{
  "dataset": "regions of photos with short descriptions (Visual Genome)",
  "train_examples": 50862,
  "horizontal_flip": true,
  "cond_dim": 128,
  "mlp_ratio": 3,
  "muon_scale": "original",
  "max_grad_norm": 1.0,
  "warmup_steps": 8000
}
Rows from block 3, named by matrix and row number. Each number is 128 + 32 x the weight over its row's rms, rounded and kept within 0 to 255. All counts start at 0. After the name is the row's rms in percent of the matrix's.
# ada: adaLN modulation (shift, scale and gate of each sublayer stacked) (model.blocks.3.ada.weight, 1152x128), inputs 0-127
ada.763 087 [203 130 146 113 133 132 161 176 111 138  49 124 147 166 112 145 120 162 123 134 136 136 154 150 142 112  94 126 190 135  95 156 104 113 154 168 127 173 119 145 150 111 135 155 194  98 108 110 155 106 118 165 149 103  69 101 120 124 113 134 178 106  94 157 108  84 118  85 235 120  83  76  93 141 161 109 198 110 146  81 176 111 173 108 100 231 129 117 120 151 117 142 135 146  87 130 154 167 133 158 138 126 102 136 130  92 137 120 116 132 100 131 133 152 160  90  90 127  89  93 113  54 129 126  65  83 131 140]
ada.764 095 [110 144 145 125 130 132 125 148  95 160 119 184 104 150 106 150 179 124 100 121 129 135  99  84 195 126 110 188 142 115 166 136 102 150 111 126 120 118 182 156 114 130  95 125 175 125 102  81 198 173 137 163  86 131 141 147 101 122  87  89 112 123 154  97  79 145 106 210  94 149 179 125 216 154 171 166  79 188 127 134 111 113 125 134 112  97 134 126 122 129 107 120 153  86 152 152 146 148 121 112  48 129  50 135 122 176 122  77 155 102 146 162 118 119 147 106 157  93 180 115 147 157 104 138  63  82 186  92]
ada.765 093 [157 139 106  64 108 181 134 130 117 144 190 172 199 100 103 152 142 161 130 133 132  77  93 124 153 184 110 131 199 128 142 137 155  84 179  70 129  63 132 122 145  91  68 168 174 183 115 117 107 141 129 105 153 131 153 163 133 107  93 160 103  98 136 152 131 153 114 148 112 130 155 137  87 133 107 179 180 155 168 142 166 102 161 152 148 122 134  95 145 134 117 122 179 138 218 114  63 128 167 127 129 176  85 132  99 154  97 136 113 138  99 140 163 127  98 150 138 127 180 115 136 145 135 142 220 167  87 135]
ada.766 104 [126 129 123 105 122  91 173 163 121 130 137 117 151 102 156 142 102 110 124 128  92  70 137 123  92 121 125 153 151 103 101 168  92 146 168 128 113 118 135  60 203 160 129  94  81 198 163 138 114 222 105 115 124  87 113  75 133  80  89 113 155 149  94 116 155 140 147 105 115 143 184 115  75 126 160 127 134 124 142 149 135 110 111  93 126  80  88 214 121  83 165  73  75 146 137 158 200 145 176 139  87 148 119  96 111 175 115  91 120 124 132 154  69 129  82  90 139 122 158 185  98 126 108 154 112 150  72 138]
ada.767 083 [117 161 169 160 103 118 127  88 119 198 144 180 143 151 175 124  81 155 167 173 111 164 162 122 139  82 132 128 135 101 136 102 114 132 135 165 146 162 154  99  96 110 148 135 134 182 147  80 102  93 149 120  65 123 126 119 129  71 197 133 113 146 130  78 146 113 100  95   8 107 101 147  94 102 142 159  92  91 118 117 182 133 102 162 162 107 114 162 138 142 122 109 186 129 115 183 165 145 108 119 164  99  93 136 145 137 151 136 127 112 126  90 144  74 202 131 100  98  84 115 144 161 148 194 183 176 130 132]
ada.768 101 [111 124 142  80 124 125 106 136 105 200 105 134 155 140 116 120  90 131 108  87  99 117 137 107 145  92 102 183 113 121 111 125 128 105 205 145  77 152 106 138 148 112 112 153 147 133  99 130  97 116 101 171 114  80 145  99 138  89 148 100 126 108 125 155 112 128 136 114 100 174 135 108   0 132  91 130 161 122 113  49 106 155 166 189 164 152 116  95 118 138 124 124 118 132 133 142  50  57 157 169 104  81 190  75 138 192  87 122 133 151 140  91 140 130 166  86 120 148 144 153 126 153 108 160 181 100 171 150]
ada.769 108 [115 135 111 182  75 115 107 145 135 115 146 193 112 111 128 111  93 162 111  82 124 117 122 143 153 122 118 106 141 144 109 149 185 124 120 129 113  79 126 134 116 136 135 116 100 138 122 156  96 216 150 127 167 110  74 128 133 150 211 165 151 164 154 162 118 174  74  94  87 120 102 165 165  60 145 127 123  98  89  48 152 109 140  64 127 128 119 132 116 131 121 152 156 112 179 121 162 192 169 182 113 195 109 156  37 126 148 140 105 109  82 106 138  74 150 146 146 125 106 177 137 134 159 142  72 114 166 117]
ada.770 109 [106 150 169 158 134 146 124 102 163  51 182  79 108 163 128 129 139 116 108 122 144  94 148 144 111 124  89 157 137 104 124 110 156 188 162 166 106  78  91 150 169 158 140  72 160 142 194 102  88 142 134 132 144 128 129 132 156  86 149 101  90  68 113 147 126 116 123 139 183 144 127  79 119 122 118 148 125  90  92 153  93 143 150 106 149 114 146 135 190 127 186  70 162 168 203 155 159  49 151  54  92 102 178 118  68 107 130 136 164 149 149  86 164 168 127 114  86 131 122  98  91 155 149 126 103 102 144 170]
ada.771 109 [ 87 114 131 113 124 119 163 136 110 173 160 163 122 139  94 140 107 117  28 167 110 150 116 139 115 137 133 167 126 170 146  69  60  99 149 122  97 115 129 110 118 127 126 142 114 176 155 135 198  73 124 148 145 156 122  94 127  90 136 114 143 107 117 169  86  79 121 151  78 124 180 112 215 120  27  85 123 149 142  87  55 124 109 140 129 189 123 139 142 124  71  88 107 164 173 129 115 105 136 151 172 103 129 189  91 158 109 116  89 118 187 148 168 119 143 134 132 169 137  90 148 127  90 119 152 144 126 100]
ada.772 116 [132 115 113 141  87 121 149 106 106  95 142 122 158 117 167 125 107 135 127 190 196 130  99  88 104 113 108 140 102 152 145  33 151 184 115 115 109 151 151 126 128 121 212  90 126 151 108 161 141 201 158 157  68  96 140 150 107 151 111  96 107 163 116 135 126 136 103 160 250 145 120 146  76 176 159 101 121 106 136 167 132 112 158 120 168 132 155 158 138 136 185 172 136 128 126 121 138 122 166 107 177 122  92  93  89 113 152 145  87 120 124 108 137 157 148  86  93 132 130 151 156 108  99 114  20 156 138 113]
ada.773 136 [165  93 119 124 118 128  58 110 120 166 102 129 121 133 138 158 138 131 134  42 152 198  85 101 107 163 140  94 114  87 119 142  82 133  97 158 151 127 123 131 138 152 136 151 140 112  80 168 101 126 154 158  63 128 187 123 110 111 121 116 149 110 131 108  98 130 100 142 231 116 174  82 181  93 108 157 119 151 120 133 131 172  62 128  72 143 149 127 142 136 144 138  98  61 151 112 186 180 121  88 136 115 124 112 101 157 143 146 124  81 157  98  65 183 103 163 195 110  73  89 155 131  90 128 159 145 121 158]
ada.774 132 [122 172 149 132 137  47 117 115 127 139  96 101 137 108 129 169 112 149 120 134 154 152 157 105 114 105 164 104 156 126 110 122 116 112 104 181  94 118 101 104 151 131 186 113 129 127 146  84 122  38 126 209  87 128 140 164  83 128  93  89  88 114 121 102 103  72 168 116  32 137 164 174 181 120 118 127  54  83 160 122 120 109 100 100 107  62  98  36 171 189 122 110 105 155 122 113 156 112 119 207 150 104 129 140 146 120 138 165  98 125  77 101 128 155 129 144 143 155 111  98 114 124 112 104 139 130 117 125]
ada.775 097 [161 138 108 151 110 164 116 137 160 137 122 111  96 190 154 144 120 108 147  95  84 124 143 133 135 124 142 104 166 126 134  85 142 170 157 180  94 134 156 117 100  78  99 116 146 124 131 142 206 114 138 124 115 187 130 137 126  45 140 144 123 124 114 174 178 177  72 106 182 159  73  93  49 137 140 143 130 156 118 105 145 169 115 137 180  67 139 152 117 188 107 137 121 111  86 151 136  97  88 213 148 108 106 161 101 183  96  74 116 128  87 169 125  73  93 191 163  99  91 129 138 128 122 132 178 135 137 110]
ada.776 155 [112 103  99 111 111 116 144 179 124 118  91 112 130 112 104 142 110 131 103  40 151 118 132 134 122 134 109 133 103 107 146 148 103 133 131 108 100 129  75  75 152 153 121 117 121 103 153 141 132  86 117 160 149 102 154 111 127 160 107 101 125 112 130  98 105 136 114 130 255 136 137 111 222  94 107 112 108 149 157 157 120 111  85  83 117 142 153  74 151  81 159 127  95 105 196 141  93 119  92  79 158 135 138  98  98 112 127  86 107 100 125 119 136 149 150 172 155 148 142 132 141 130 110 110  85  61 111 137]
ada.777 138 [147 110 108 115 124 120 142 146 100 178 138 217 122 131 128 110 116 128  88  60 129 117  64 128 109 147 158 128 100 116 115 209  92 149  90 107 127 142 144 105 142 133 122 162  69 151 109 112 129 172 128 155 141 103 120 132 135 172 103  78 126 125 164 143  97 148 108 169  64 137 127 136 193 130  66 129  98 160 172 102  70 154 115 124 123  81  96 188 123 150  99 125 110 116 225 102  87 101  85 122 101 147 108 141 124 164 101 116 103 122 157 124 129 152 132 127 116 135 161 153 134  91 125 149 255 112 130 100]
ada.778 151 [146 143 104 123 138 146  95 133 122 156  45 175 130 133 182  90 105 145 169  69 109  81 127 154 118 128 108  97  79  96 150 177 124 121 120 168 124 179  92  95 146  95 134 126  59 124  71 119 137 148 119 199 157  87 135 109 125 166 111  92 146  91 130 109 132 145 144 114 191 155 140 132 254 155 112  94 128 145 118  88 133 131 137 142 121 100 153  78 120 165 129 139 156 148 165 117 144  93 129 150 117 107 154 115 161 191 113  71  81 175 120 112 152 120  90 198 125 136 162 128 137 131 115 154 190 118 166  84]
ada.779 120 [153 111 129 109 159 146 130 174 164 148 146 105 120 123 108 133 156 102  50 112 109 116 134 149 142 135 126  89 134 154 151 141 161  93 101  86  72 101  69 135 122 113  44 106 128 101 164  82 151 104 117 119  83 130 114 155 145 155 183  83 116 103 110 101 102 207 141 158  49 139  82 127  37 105 155 127 143 103 150  74 132 165 116 108 114 136 133 123  70 121 118 166  77 193  69 102 162 107  63 124 114 137 148 138 156 146 119 121 146  74 127 161  77 142  89 108 111 115  96 110 126 126 152 115 186 128  72 153]
ada.780 119 [131 101  86 153 170 122 129 118 145 189 142 118 172 111 102 122 150 116 115 133 121 194 168 125 167  96 126 118 142 171 142  75 153 155 131 103 159 117 138  53 104 174 152 140 194 119 151 126 182  92 126  91 115 133 113  79  94 136 111 187 117 189 155 111 177 121 105 154 191 120 111 152 172 142 144 102 153 109 130 119 186 107 203 125 101 138  96  82  56 161 102 102 147 178 135 160 114 182 132 120 102 168 180 120 152 112 121 147 133 172  87 184 142 140 147 144 169  83 125 129 118 150 188 134 197 105 134 149]
ada.781 150 [124 111 145  95 143 132 175 120 138 149 164 212 139 138  98 136 156 167  77  94 123 139 123 124 110 160 128 131 107  49  97 197 142 136 152 162 131  91 109 132 123 157  98 145  87 182 148 128 153 167 128 126 148 137 106  91  97 138 134 156 186 109 143  89  95 124 104 174 251 121 115  81 211 143 116 131 132 146 129  74  93 118 117 155  84  96 123 122 156 102  76  79 110 113 156 105  97 132 155 125  71  69 154  95 158 117 171 108 135 120  78 133  94 160 125 105 106 134 165 143 123 108  55 117 156 128 150 101]
ada.782 132 [141  91 124 120 156 101 161  99 105 214 145 137 163 123 131 116 117 124 107  99 142 161 206 124 111 129 130  93 139 128 142 107 156 127 124  82 144 164 132  75 164 122 140 111 155 108 113 128 107 135 108  88  78 125 110 141 199 166 114 117 177 153 109 115 120 148 117 144 135 138 179  71 177  94 138 184 161 149 171  80 141 151  63 140 115 139  85  59 108 116 134  96 109 118 118 141 120  90 124  80  50 153 138 140 166 136 111 107 146  67 127 147  73 171 147  80 119  14 118 130 117  92 113 112 168 170  96 103]
ada.783 070 [162 135 128 129 175 154  90 135 108 126 160 178 133 172 121  95 137 128 115 148 151 137  74  63 170  89  99 118 155 170 117  40 102 132 121 114  83 143 150 174 104 119 182  86  48  99 125  83 107  94 163 147  91 133 171 125  88 180  96 150  84 169 131 159 114 152 115 172 121 137 118 124 142 141  98 160 147 135 194  99 129 125 134 117 150 118 110 152 114  94 141 100  65 130 165 107  97 104 169 102  73 101 107 124 129 129 115 128  81  92 116 160 164 113 168 144 145 175 159  87 107 137 189 129  81 214 176 126]
ada.784 121 [111 136 150 123 120 131 122  94  71 138 142  76 164 138 143 136 151 170 124 109 122 112 109 147 173 105 150  73 109 155 175 144 109 108 103  99 139 139 209 110 132 130 108 161  87 125 113 119 155  83 212 163 119 103 140 114 136 107 188 170 125  83 157 122 146  89 152 188 110 115 134 109 128 120 139 115 142 101 155  88  62 166 181  96 106 133 195  98 135  89 165  67 138 133 225 138 117 114  56 102 137 145  84 130 110 159 117 177  66 158 112  90 131  98 141 147 113 139 114 168 124 127 115 130 127  35 127 113]
ada.785 121 [179 126  71 135 163 144 137 146 147  82 111 112 101 130 140 112  63  99 114  83 212 122 108 150 121 100 160  84 120 129 142  60 110 110 191  79 170 163 196 126 131  85 112  80 113 119 157 107 116  96  67 156  96 156 131 109  98 118 127 103 152 145 149  64 108 173 184 146  70 127 162 169 151 126  86 126  97 120 140 154 168 144 136 106 113  75 113  87 119 116 160  96 143 117 134 127 143 188 113 138 114 151 137 154 130 180 137 124 120 174 122 143 107  94  82  78 107 135 133  88 153 179 194  92 174 130  75 130]
ada.786 110 [181 144 137 142 138 121 106  80 131 180 100  99 126 113 183 116  87  94 112 106 145  80 174 135 101 151 145 108  97  99 127 113 131 108 109  98 191 157 129 128 169 104 125 179 136 173  90  73 122  55 129 106 116 157 125 130 138 156 142 112 131 114 175 107  70 164 118 140 212 110 110 144  11 142  70 141  83 127 115 146 131 119 137 111 120 145 126 130  84  45  90 168 158 100 110 108 111 146 167  98 149 153 161  97 100 170 103 134 176 105 158 173 120 167 185 153 157 124 141  92 142 135 113  98 185 108 116 136]
ada.787 110 [147 140  76 139 149  98 145 154 161 159  80 176 163 151 116 145 160 136 141 117 133 120 134 137 108 116 140 180 136 168 105 196 190  95 159 155  99 189 104  98 133 121 188 108 134  95 114 100  98 198 132 120 141 116 120 220 117 139  85 115 154 154 150 137 149 112 162 126  37 131 104 129 119 153 102  82 126 148 157 111 157 119 116 174 114  58 124 124  82 160 173 157  46 119 133 113 167 112 148 104 139 191 163  95 147 122 176 151 152  95 103 117 125  90 145  87 140  81  76 143  96 134 104 153 107 101  78 151]
ada.788 173 [119 106 118 146 147 110 116 136 120 190 162 183  99 137 135 127 114 140 110  63 110 124 138 116 120 139 132 118  91  89 119 178 160 113 166 164 151 126  91  68 116 116  99 148  96 146 157  72 125 102  66 134  91 123 125 116 109 126 117 101 160 137 177 142 134 155 120 105 255 165 148  92 107 144  89 134  81 148 171  79 116 136  97 128 114  82 150 182 167  90 181 127  82 102 198 145 114  91 140 123 121 112 143  95 115 116  85 107  97 103 157  92 149 136 145 132 115 160 148 122 133 154 119 131 189  74  98 126]