{"model": "image flow-matching model", "dataset": "regions of photos with short descriptions (Visual Genome)", "train_examples": 50862, "image_size": 32, "horizontal_flip": true, "conditioning": "none", "arch": "dit", "objective": "flow_matching", "cond_dim": 128, "logit_normal_time": true, "norm": "layernorm", "activation": "gelu", "mlp_ratio": 3, "head_dim": 64, "fused_qkv": false, "qk_norm": false, "inner_norm": false, "patch_size": [2, 2], "layers": 8, "width": 192, "positions": "learned", "optimizer": "muon", "muon_scale": "original", "lr": 0.0084, "momentum": 0.95, "nesterov": true, "orthogonalizer": "polar_express", "adamw_lr_other_params": 0.00085, "grad_clip": 1.0, "steps": 40000, "batch_size": 128, "epochs": 100.7, "lr_schedule": "linear", "final_lr_fraction": 0.1, "warmup_steps": 8000, "weight_decay": 0.009, "adamw_weight_decay_other_params": 0.01}
Rows from block 5, named by matrix and row number. Each number is 200 + 30 x the weight over its row's rms, rounded and kept within 0 to 999. All counts start at 0. After the name is the row's rms in percent of the matrix's.
# ada: adaLN modulation (shift, scale and gate of each sublayer stacked) (model.blocks.5.ada.weight, 1152x128), inputs 0-127
ada.896,124,160,216,174,215,206,207,200,137,151,201,170,236,145,190,176,225,159,201,170,160,181,183,270,182,197,172,148,164,154,187,245,141,203,200,222,188,206,216,181,224,181,195,210,208,202,200,195,226,220,216,187,264,218,182,191,218,211,185,176,172,130,156,158,238,174,218,168,241,256,210,230,199,290,243,150,199,216,190,239,188,212,137,212,251,248,208,183,159,194,225,193,224,185,187,220,150,170,178,203,226,168,201,185,172,187,206,207,234,197,202,196,199,205,218,147,235,190,238,209,209,170,159,211,222,183,167,213,161
ada.897,102,187,216,231,176,252,202,210,190,208,242,192,159,199,221,212,232,207,188,218,130,193,220,145,169,216,183,243,218,232,221,210,198,168,109,196,211,202,166,180,199,141,162,170,212,206,214,223,185,222,198,191,224,210,203,180,209,181,184,175,179,205,229,210,263,218,194,184,241,166,191,199,189,180,199,161,229,120,233,135,144,198,175,169,195,224,156,215,258,194,212,197,169,191,191,210,234,236,181,94,219,171,205,211,216,182,177,149,194,168,221,238,235,205,235,187,195,204,165,199,170,220,225,246,173,256,181,194,204
ada.898,137,223,192,224,227,164,209,210,167,225,157,183,182,185,200,196,207,216,224,174,195,205,205,200,264,191,177,223,172,139,190,205,247,226,223,197,194,222,240,204,220,236,137,149,223,189,192,228,177,217,155,229,197,200,175,199,208,165,186,223,156,274,194,168,174,236,200,186,200,127,216,210,200,292,192,167,217,196,206,169,215,190,205,178,198,213,167,241,179,161,209,190,260,172,156,139,206,147,145,194,212,199,193,239,188,240,211,206,246,192,124,238,173,218,181,202,198,205,152,191,183,211,177,179,157,256,221,171,223
ada.899,109,237,193,229,175,191,185,260,152,164,212,219,258,190,187,181,170,206,200,207,238,178,152,182,198,204,166,144,194,196,175,188,162,203,181,159,202,185,177,216,206,184,170,213,187,211,224,164,160,241,145,152,220,184,164,193,216,249,180,198,202,213,208,192,208,202,166,216,240,175,179,223,201,129,232,169,220,220,240,239,193,237,210,189,222,233,158,175,124,200,190,199,156,233,123,211,144,201,216,215,168,238,236,210,179,171,232,205,195,207,196,164,207,141,269,167,222,232,178,164,208,215,164,139,183,217,222,183,231
ada.900,126,241,243,206,204,233,187,197,161,163,224,210,265,196,189,156,208,180,192,205,180,164,230,194,220,166,217,172,140,163,212,164,307,145,254,228,207,143,200,174,164,170,216,166,197,196,214,200,121,208,176,262,214,208,161,250,228,229,205,210,147,171,201,193,182,164,213,221,222,148,209,150,184,216,182,179,194,226,197,194,182,179,235,193,190,174,178,209,217,200,156,172,187,158,199,213,218,166,181,207,227,172,245,180,227,181,268,184,191,157,240,219,208,171,209,186,182,204,194,201,172,257,212,196,179,209,177,191,220
ada.901,127,194,148,195,164,216,200,180,250,212,220,233,162,235,190,183,186,209,189,212,252,167,172,210,193,203,166,213,198,178,208,190,339,180,193,252,209,188,185,160,183,175,187,207,244,198,179,177,237,250,189,211,187,192,189,193,204,219,212,229,169,252,225,186,125,252,164,184,228,170,206,210,238,148,193,174,189,206,224,219,169,169,213,177,203,155,213,198,154,175,186,153,160,154,244,216,230,218,178,256,195,193,221,218,177,270,188,231,222,189,229,185,223,238,236,250,185,197,205,182,161,192,179,203,203,174,202,227,197
ada.902,117,200,241,193,174,169,190,243,175,211,212,167,236,196,183,175,232,243,195,254,186,206,211,164,186,231,213,183,189,210,248,224,151,236,229,196,200,165,173,166,210,219,195,191,167,199,180,251,192,180,187,233,207,177,205,159,180,147,200,174,221,178,151,172,232,181,162,188,239,245,200,254,182,295,165,200,156,215,250,188,159,217,195,255,155,183,161,183,222,212,221,237,225,218,228,229,178,189,164,169,178,212,178,199,177,224,158,176,184,240,165,197,226,208,197,215,219,243,214,212,207,126,164,241,152,261,231,211,180
ada.903,135,173,175,222,225,212,228,189,210,167,246,153,218,214,192,166,194,179,194,202,187,229,135,212,191,181,231,186,209,184,183,211,137,185,205,200,201,167,240,177,210,172,162,218,262,166,191,174,195,230,194,253,216,217,200,193,170,202,244,161,179,168,192,205,212,170,207,206,185,238,236,186,210,67,208,179,231,227,235,231,169,127,203,181,247,186,189,237,265,183,189,180,210,161,182,172,182,180,146,217,141,197,207,185,220,223,232,184,198,205,191,198,185,199,221,221,247,215,180,231,205,191,224,166,222,274,149,201,192
ada.904,131,163,124,202,216,202,212,188,199,143,203,204,180,185,260,207,216,182,198,192,155,216,233,161,250,212,162,218,231,181,222,160,241,157,242,189,232,203,236,180,184,211,193,176,200,243,198,229,194,216,154,132,214,163,152,166,227,202,176,233,207,217,203,221,152,210,228,170,206,285,179,153,199,249,206,186,189,151,229,228,186,161,171,170,244,173,183,181,213,245,226,191,215,230,215,241,198,196,214,161,225,180,172,195,216,233,178,252,225,204,256,212,193,226,208,172,268,230,246,224,185,207,229,204,164,196,162,186,192
ada.905,122,192,147,205,216,227,179,214,202,177,168,169,266,221,184,231,177,213,148,231,227,188,174,149,216,247,205,151,196,208,192,205,133,126,211,235,228,176,205,146,217,143,232,265,160,203,216,223,211,161,243,188,266,172,203,209,197,193,199,170,156,179,227,190,162,223,220,213,143,205,197,189,197,180,213,196,219,177,260,165,182,235,185,199,190,225,195,264,193,204,222,211,203,222,205,239,210,220,233,144,196,187,202,173,204,182,189,156,188,210,193,216,196,229,271,192,224,244,243,199,198,198,243,160,172,234,168,192,161
ada.906,125,212,194,177,204,216,225,224,230,194,230,208,220,226,207,161,194,193,161,189,141,177,196,233,233,166,174,195,194,182,170,182,233,175,184,214,203,158,213,147,154,247,220,152,196,206,213,217,181,197,223,147,185,190,206,241,147,220,206,142,144,232,193,224,190,173,198,160,209,236,219,223,235,170,209,179,204,203,232,216,165,151,239,179,212,185,146,219,267,235,161,191,188,163,206,210,234,176,204,220,206,131,220,275,200,170,177,234,179,187,182,181,173,180,188,154,231,242,161,190,181,180,214,153,209,265,134,194,153
ada.907,152,208,168,189,202,219,213,211,227,201,240,217,314,190,189,199,203,166,211,211,163,193,211,231,220,183,184,192,182,179,172,194,188,177,234,229,202,217,212,149,182,220,221,178,226,185,244,205,210,196,216,188,227,195,185,215,188,178,212,176,184,238,208,242,174,164,190,165,233,306,214,175,215,245,230,183,197,191,221,245,194,173,209,186,222,208,168,179,269,212,186,163,206,181,213,348,228,175,182,186,183,175,217,208,206,188,232,178,185,182,197,209,207,209,209,155,226,187,220,259,207,178,209,153,190,252,165,186,191
ada.908,118,201,213,184,217,243,196,216,209,237,210,277,148,220,170,182,205,159,164,221,200,206,153,195,218,185,216,179,225,262,216,183,183,207,203,176,190,171,257,190,218,204,213,194,185,211,215,172,184,192,157,198,211,244,195,232,229,227,193,191,257,145,166,165,192,217,199,183,170,193,206,186,172,129,226,180,225,150,232,184,171,142,149,209,199,201,132,197,243,203,194,180,237,181,176,226,187,217,194,193,189,178,215,252,223,159,163,206,220,238,212,151,266,201,208,242,215,177,192,207,182,141,184,212,220,291,172,149,184
ada.909,112,195,151,186,152,240,201,207,253,246,272,184,183,210,206,186,217,221,200,170,173,195,234,198,242,242,195,219,199,218,191,210,238,197,172,198,174,175,204,149,154,219,190,196,206,216,184,187,270,235,133,216,184,214,190,172,170,156,196,169,199,185,245,182,214,197,254,195,192,125,204,184,167,180,196,172,208,166,237,242,179,236,178,178,202,217,231,204,234,181,194,182,182,170,200,213,224,228,201,191,194,184,221,229,225,188,205,195,201,226,181,184,221,221,274,210,164,245,174,191,210,197,164,204,148,333,177,178,197
ada.910,117,153,189,211,216,185,215,245,186,196,164,189,191,261,218,227,232,200,207,213,153,223,164,177,194,200,219,223,173,225,195,193,254,202,199,225,165,189,233,189,202,187,230,188,178,198,190,213,231,149,125,174,198,186,200,170,191,216,202,218,197,197,216,165,220,172,177,215,164,296,230,197,198,168,171,182,195,202,170,193,156,149,204,142,262,230,231,226,177,199,181,224,128,190,205,198,241,239,228,155,254,215,192,203,210,192,186,242,207,193,218,184,254,217,209,164,246,179,253,154,122,179,180,150,192,181,155,184,189
ada.911,121,168,192,229,207,159,170,172,215,265,230,186,217,219,172,225,173,226,195,162,177,197,192,150,177,266,170,225,161,190,156,156,224,210,209,260,222,146,197,255,231,167,196,185,197,208,187,161,192,206,157,182,220,218,165,174,220,185,226,201,269,128,222,174,200,196,159,223,238,188,230,211,166,281,227,170,197,171,209,209,207,203,198,206,179,192,217,205,159,225,199,166,202,219,200,187,202,169,226,132,187,196,169,177,266,146,238,207,192,206,162,235,264,211,184,205,230,182,159,208,219,189,222,158,207,221,181,209,160
ada.912,140,211,155,164,172,241,161,186,183,235,226,163,236,227,236,226,180,188,186,199,193,213,186,165,198,180,164,238,166,192,201,205,200,179,194,190,214,175,196,169,217,162,232,182,237,204,189,187,188,187,167,231,198,215,196,190,210,201,206,241,167,197,204,215,224,209,209,182,170,84,192,225,121,127,239,204,199,140,226,251,152,206,190,172,225,229,185,178,214,201,188,126,194,248,170,191,223,225,217,165,177,194,215,273,203,158,209,175,177,220,239,179,225,179,219,181,206,180,191,215,174,179,214,173,209,262,164,265,160
ada.913,124,208,235,232,162,210,154,137,220,189,194,208,239,231,152,190,140,244,160,174,179,196,213,209,208,200,224,212,193,173,154,208,186,213,180,200,183,179,215,231,197,188,204,217,145,185,195,174,178,217,277,189,211,189,194,222,212,151,247,166,227,193,186,232,220,201,206,198,185,363,166,185,189,229,199,229,184,187,154,192,215,201,205,200,207,161,220,197,152,196,231,220,201,185,214,250,161,178,237,207,241,185,245,201,218,240,178,179,231,218,209,230,152,223,197,184,183,183,235,183,233,228,161,224,195,185,168,210,200
ada.914,111,202,149,203,201,194,196,218,196,151,181,210,195,165,201,185,244,227,180,230,199,220,194,269,174,203,133,244,237,192,162,171,149,204,215,199,158,235,180,126,208,220,234,94,195,248,200,208,147,206,162,152,210,210,205,192,215,157,148,205,251,180,197,185,181,223,204,157,208,165,204,180,217,260,139,178,225,200,166,199,163,225,201,174,214,235,168,164,225,229,218,220,197,200,203,217,231,186,181,183,144,176,155,180,206,199,187,166,218,214,188,230,204,201,184,157,190,236,236,221,221,211,224,210,184,201,139,180,170
ada.915,098,218,232,182,154,202,224,221,192,193,246,239,203,239,191,195,193,172,175,210,182,213,189,177,212,213,216,203,207,184,183,221,272,161,239,250,127,192,180,241,225,193,135,190,245,225,202,211,177,211,204,207,227,178,220,152,156,204,167,189,162,235,182,196,244,184,176,184,205,186,245,224,168,121,218,225,189,178,214,267,171,180,188,211,233,187,220,170,177,199,257,164,232,221,217,229,228,158,157,164,187,177,238,263,162,166,259,184,247,175,165,210,183,224,209,202,198,170,206,210,178,193,159,160,170,257,196,184,180
ada.916,086,194,195,257,236,225,236,167,191,194,221,159,188,242,157,177,180,221,237,227,183,187,173,213,216,163,221,262,204,209,184,196,202,205,206,216,220,221,163,204,192,219,225,207,200,245,175,266,190,181,176,173,198,250,187,227,224,176,190,125,235,229,238,200,198,175,178,200,194,270,223,213,196,135,193,191,209,219,206,215,189,209,205,220,233,198,141,165,223,221,172,193,184,180,176,196,239,265,260,166,225,168,182,216,213,184,188,140,174,144,137,266,156,213,180,152,207,179,145,171,169,213,195,241,183,188,186,209,166
ada.917,132,185,179,156,233,196,217,154,231,182,250,218,201,165,137,179,192,184,188,194,201,217,206,150,185,201,233,221,189,232,280,168,220,210,160,213,219,171,178,117,182,240,218,156,239,227,202,215,234,218,247,167,179,204,200,188,200,265,214,199,180,226,174,148,185,171,197,192,165,157,219,185,180,223,253,230,196,209,214,244,179,178,229,161,228,196,167,240,134,215,249,126,153,184,213,185,173,242,184,181,189,136,225,237,150,199,223,190,213,199,194,223,178,196,218,235,196,182,173,207,197,201,216,200,153,215,231,203,184
ada.918,094,214,277,168,167,230,229,186,214,195,194,196,219,208,209,182,241,184,209,165,160,182,257,195,214,187,155,217,227,246,162,221,203,180,257,183,236,198,250,206,192,199,207,214,231,176,155,167,170,221,177,170,261,184,151,222,232,201,252,224,177,198,192,193,230,226,206,247,212,291,200,147,181,240,238,155,249,196,180,230,205,176,206,201,253,240,178,212,154,236,217,153,209,247,214,240,204,191,193,204,192,206,172,163,245,182,225,182,246,193,182,178,209,182,225,181,203,201,203,244,153,186,186,180,139,162,202,225,187
ada.919,138,188,186,176,219,256,243,234,236,147,240,199,249,225,162,242,242,181,197,167,176,196,155,179,146,208,173,190,161,175,224,195,189,223,208,223,189,185,172,228,209,185,221,163,237,181,221,227,201,184,238,132,251,230,189,169,201,155,204,177,181,207,196,234,169,228,187,170,183,244,247,221,204,258,216,179,207,187,188,213,216,225,200,251,238,205,145,200,274,185,206,212,199,208,175,236,173,156,186,152,171,144,179,201,211,186,254,182,200,174,176,216,171,198,254,151,207,227,252,183,203,193,203,140,205,236,174,197,163
ada.920,213,206,216,175,174,194,187,186,183,205,224,211,244,196,189,201,186,210,193,199,184,205,213,160,185,215,224,197,190,177,190,184,289,214,201,178,191,198,221,208,201,220,199,227,229,199,215,173,202,187,242,200,205,204,174,205,218,184,229,231,204,154,216,201,199,202,187,189,192,71,210,203,173,390,206,187,222,228,229,227,246,191,169,182,200,183,225,207,219,198,197,227,213,176,182,216,177,197,217,215,182,204,225,211,185,214,232,198,200,197,199,202,214,151,212,204,215,175,181,210,183,212,205,199,218,315,179,204,215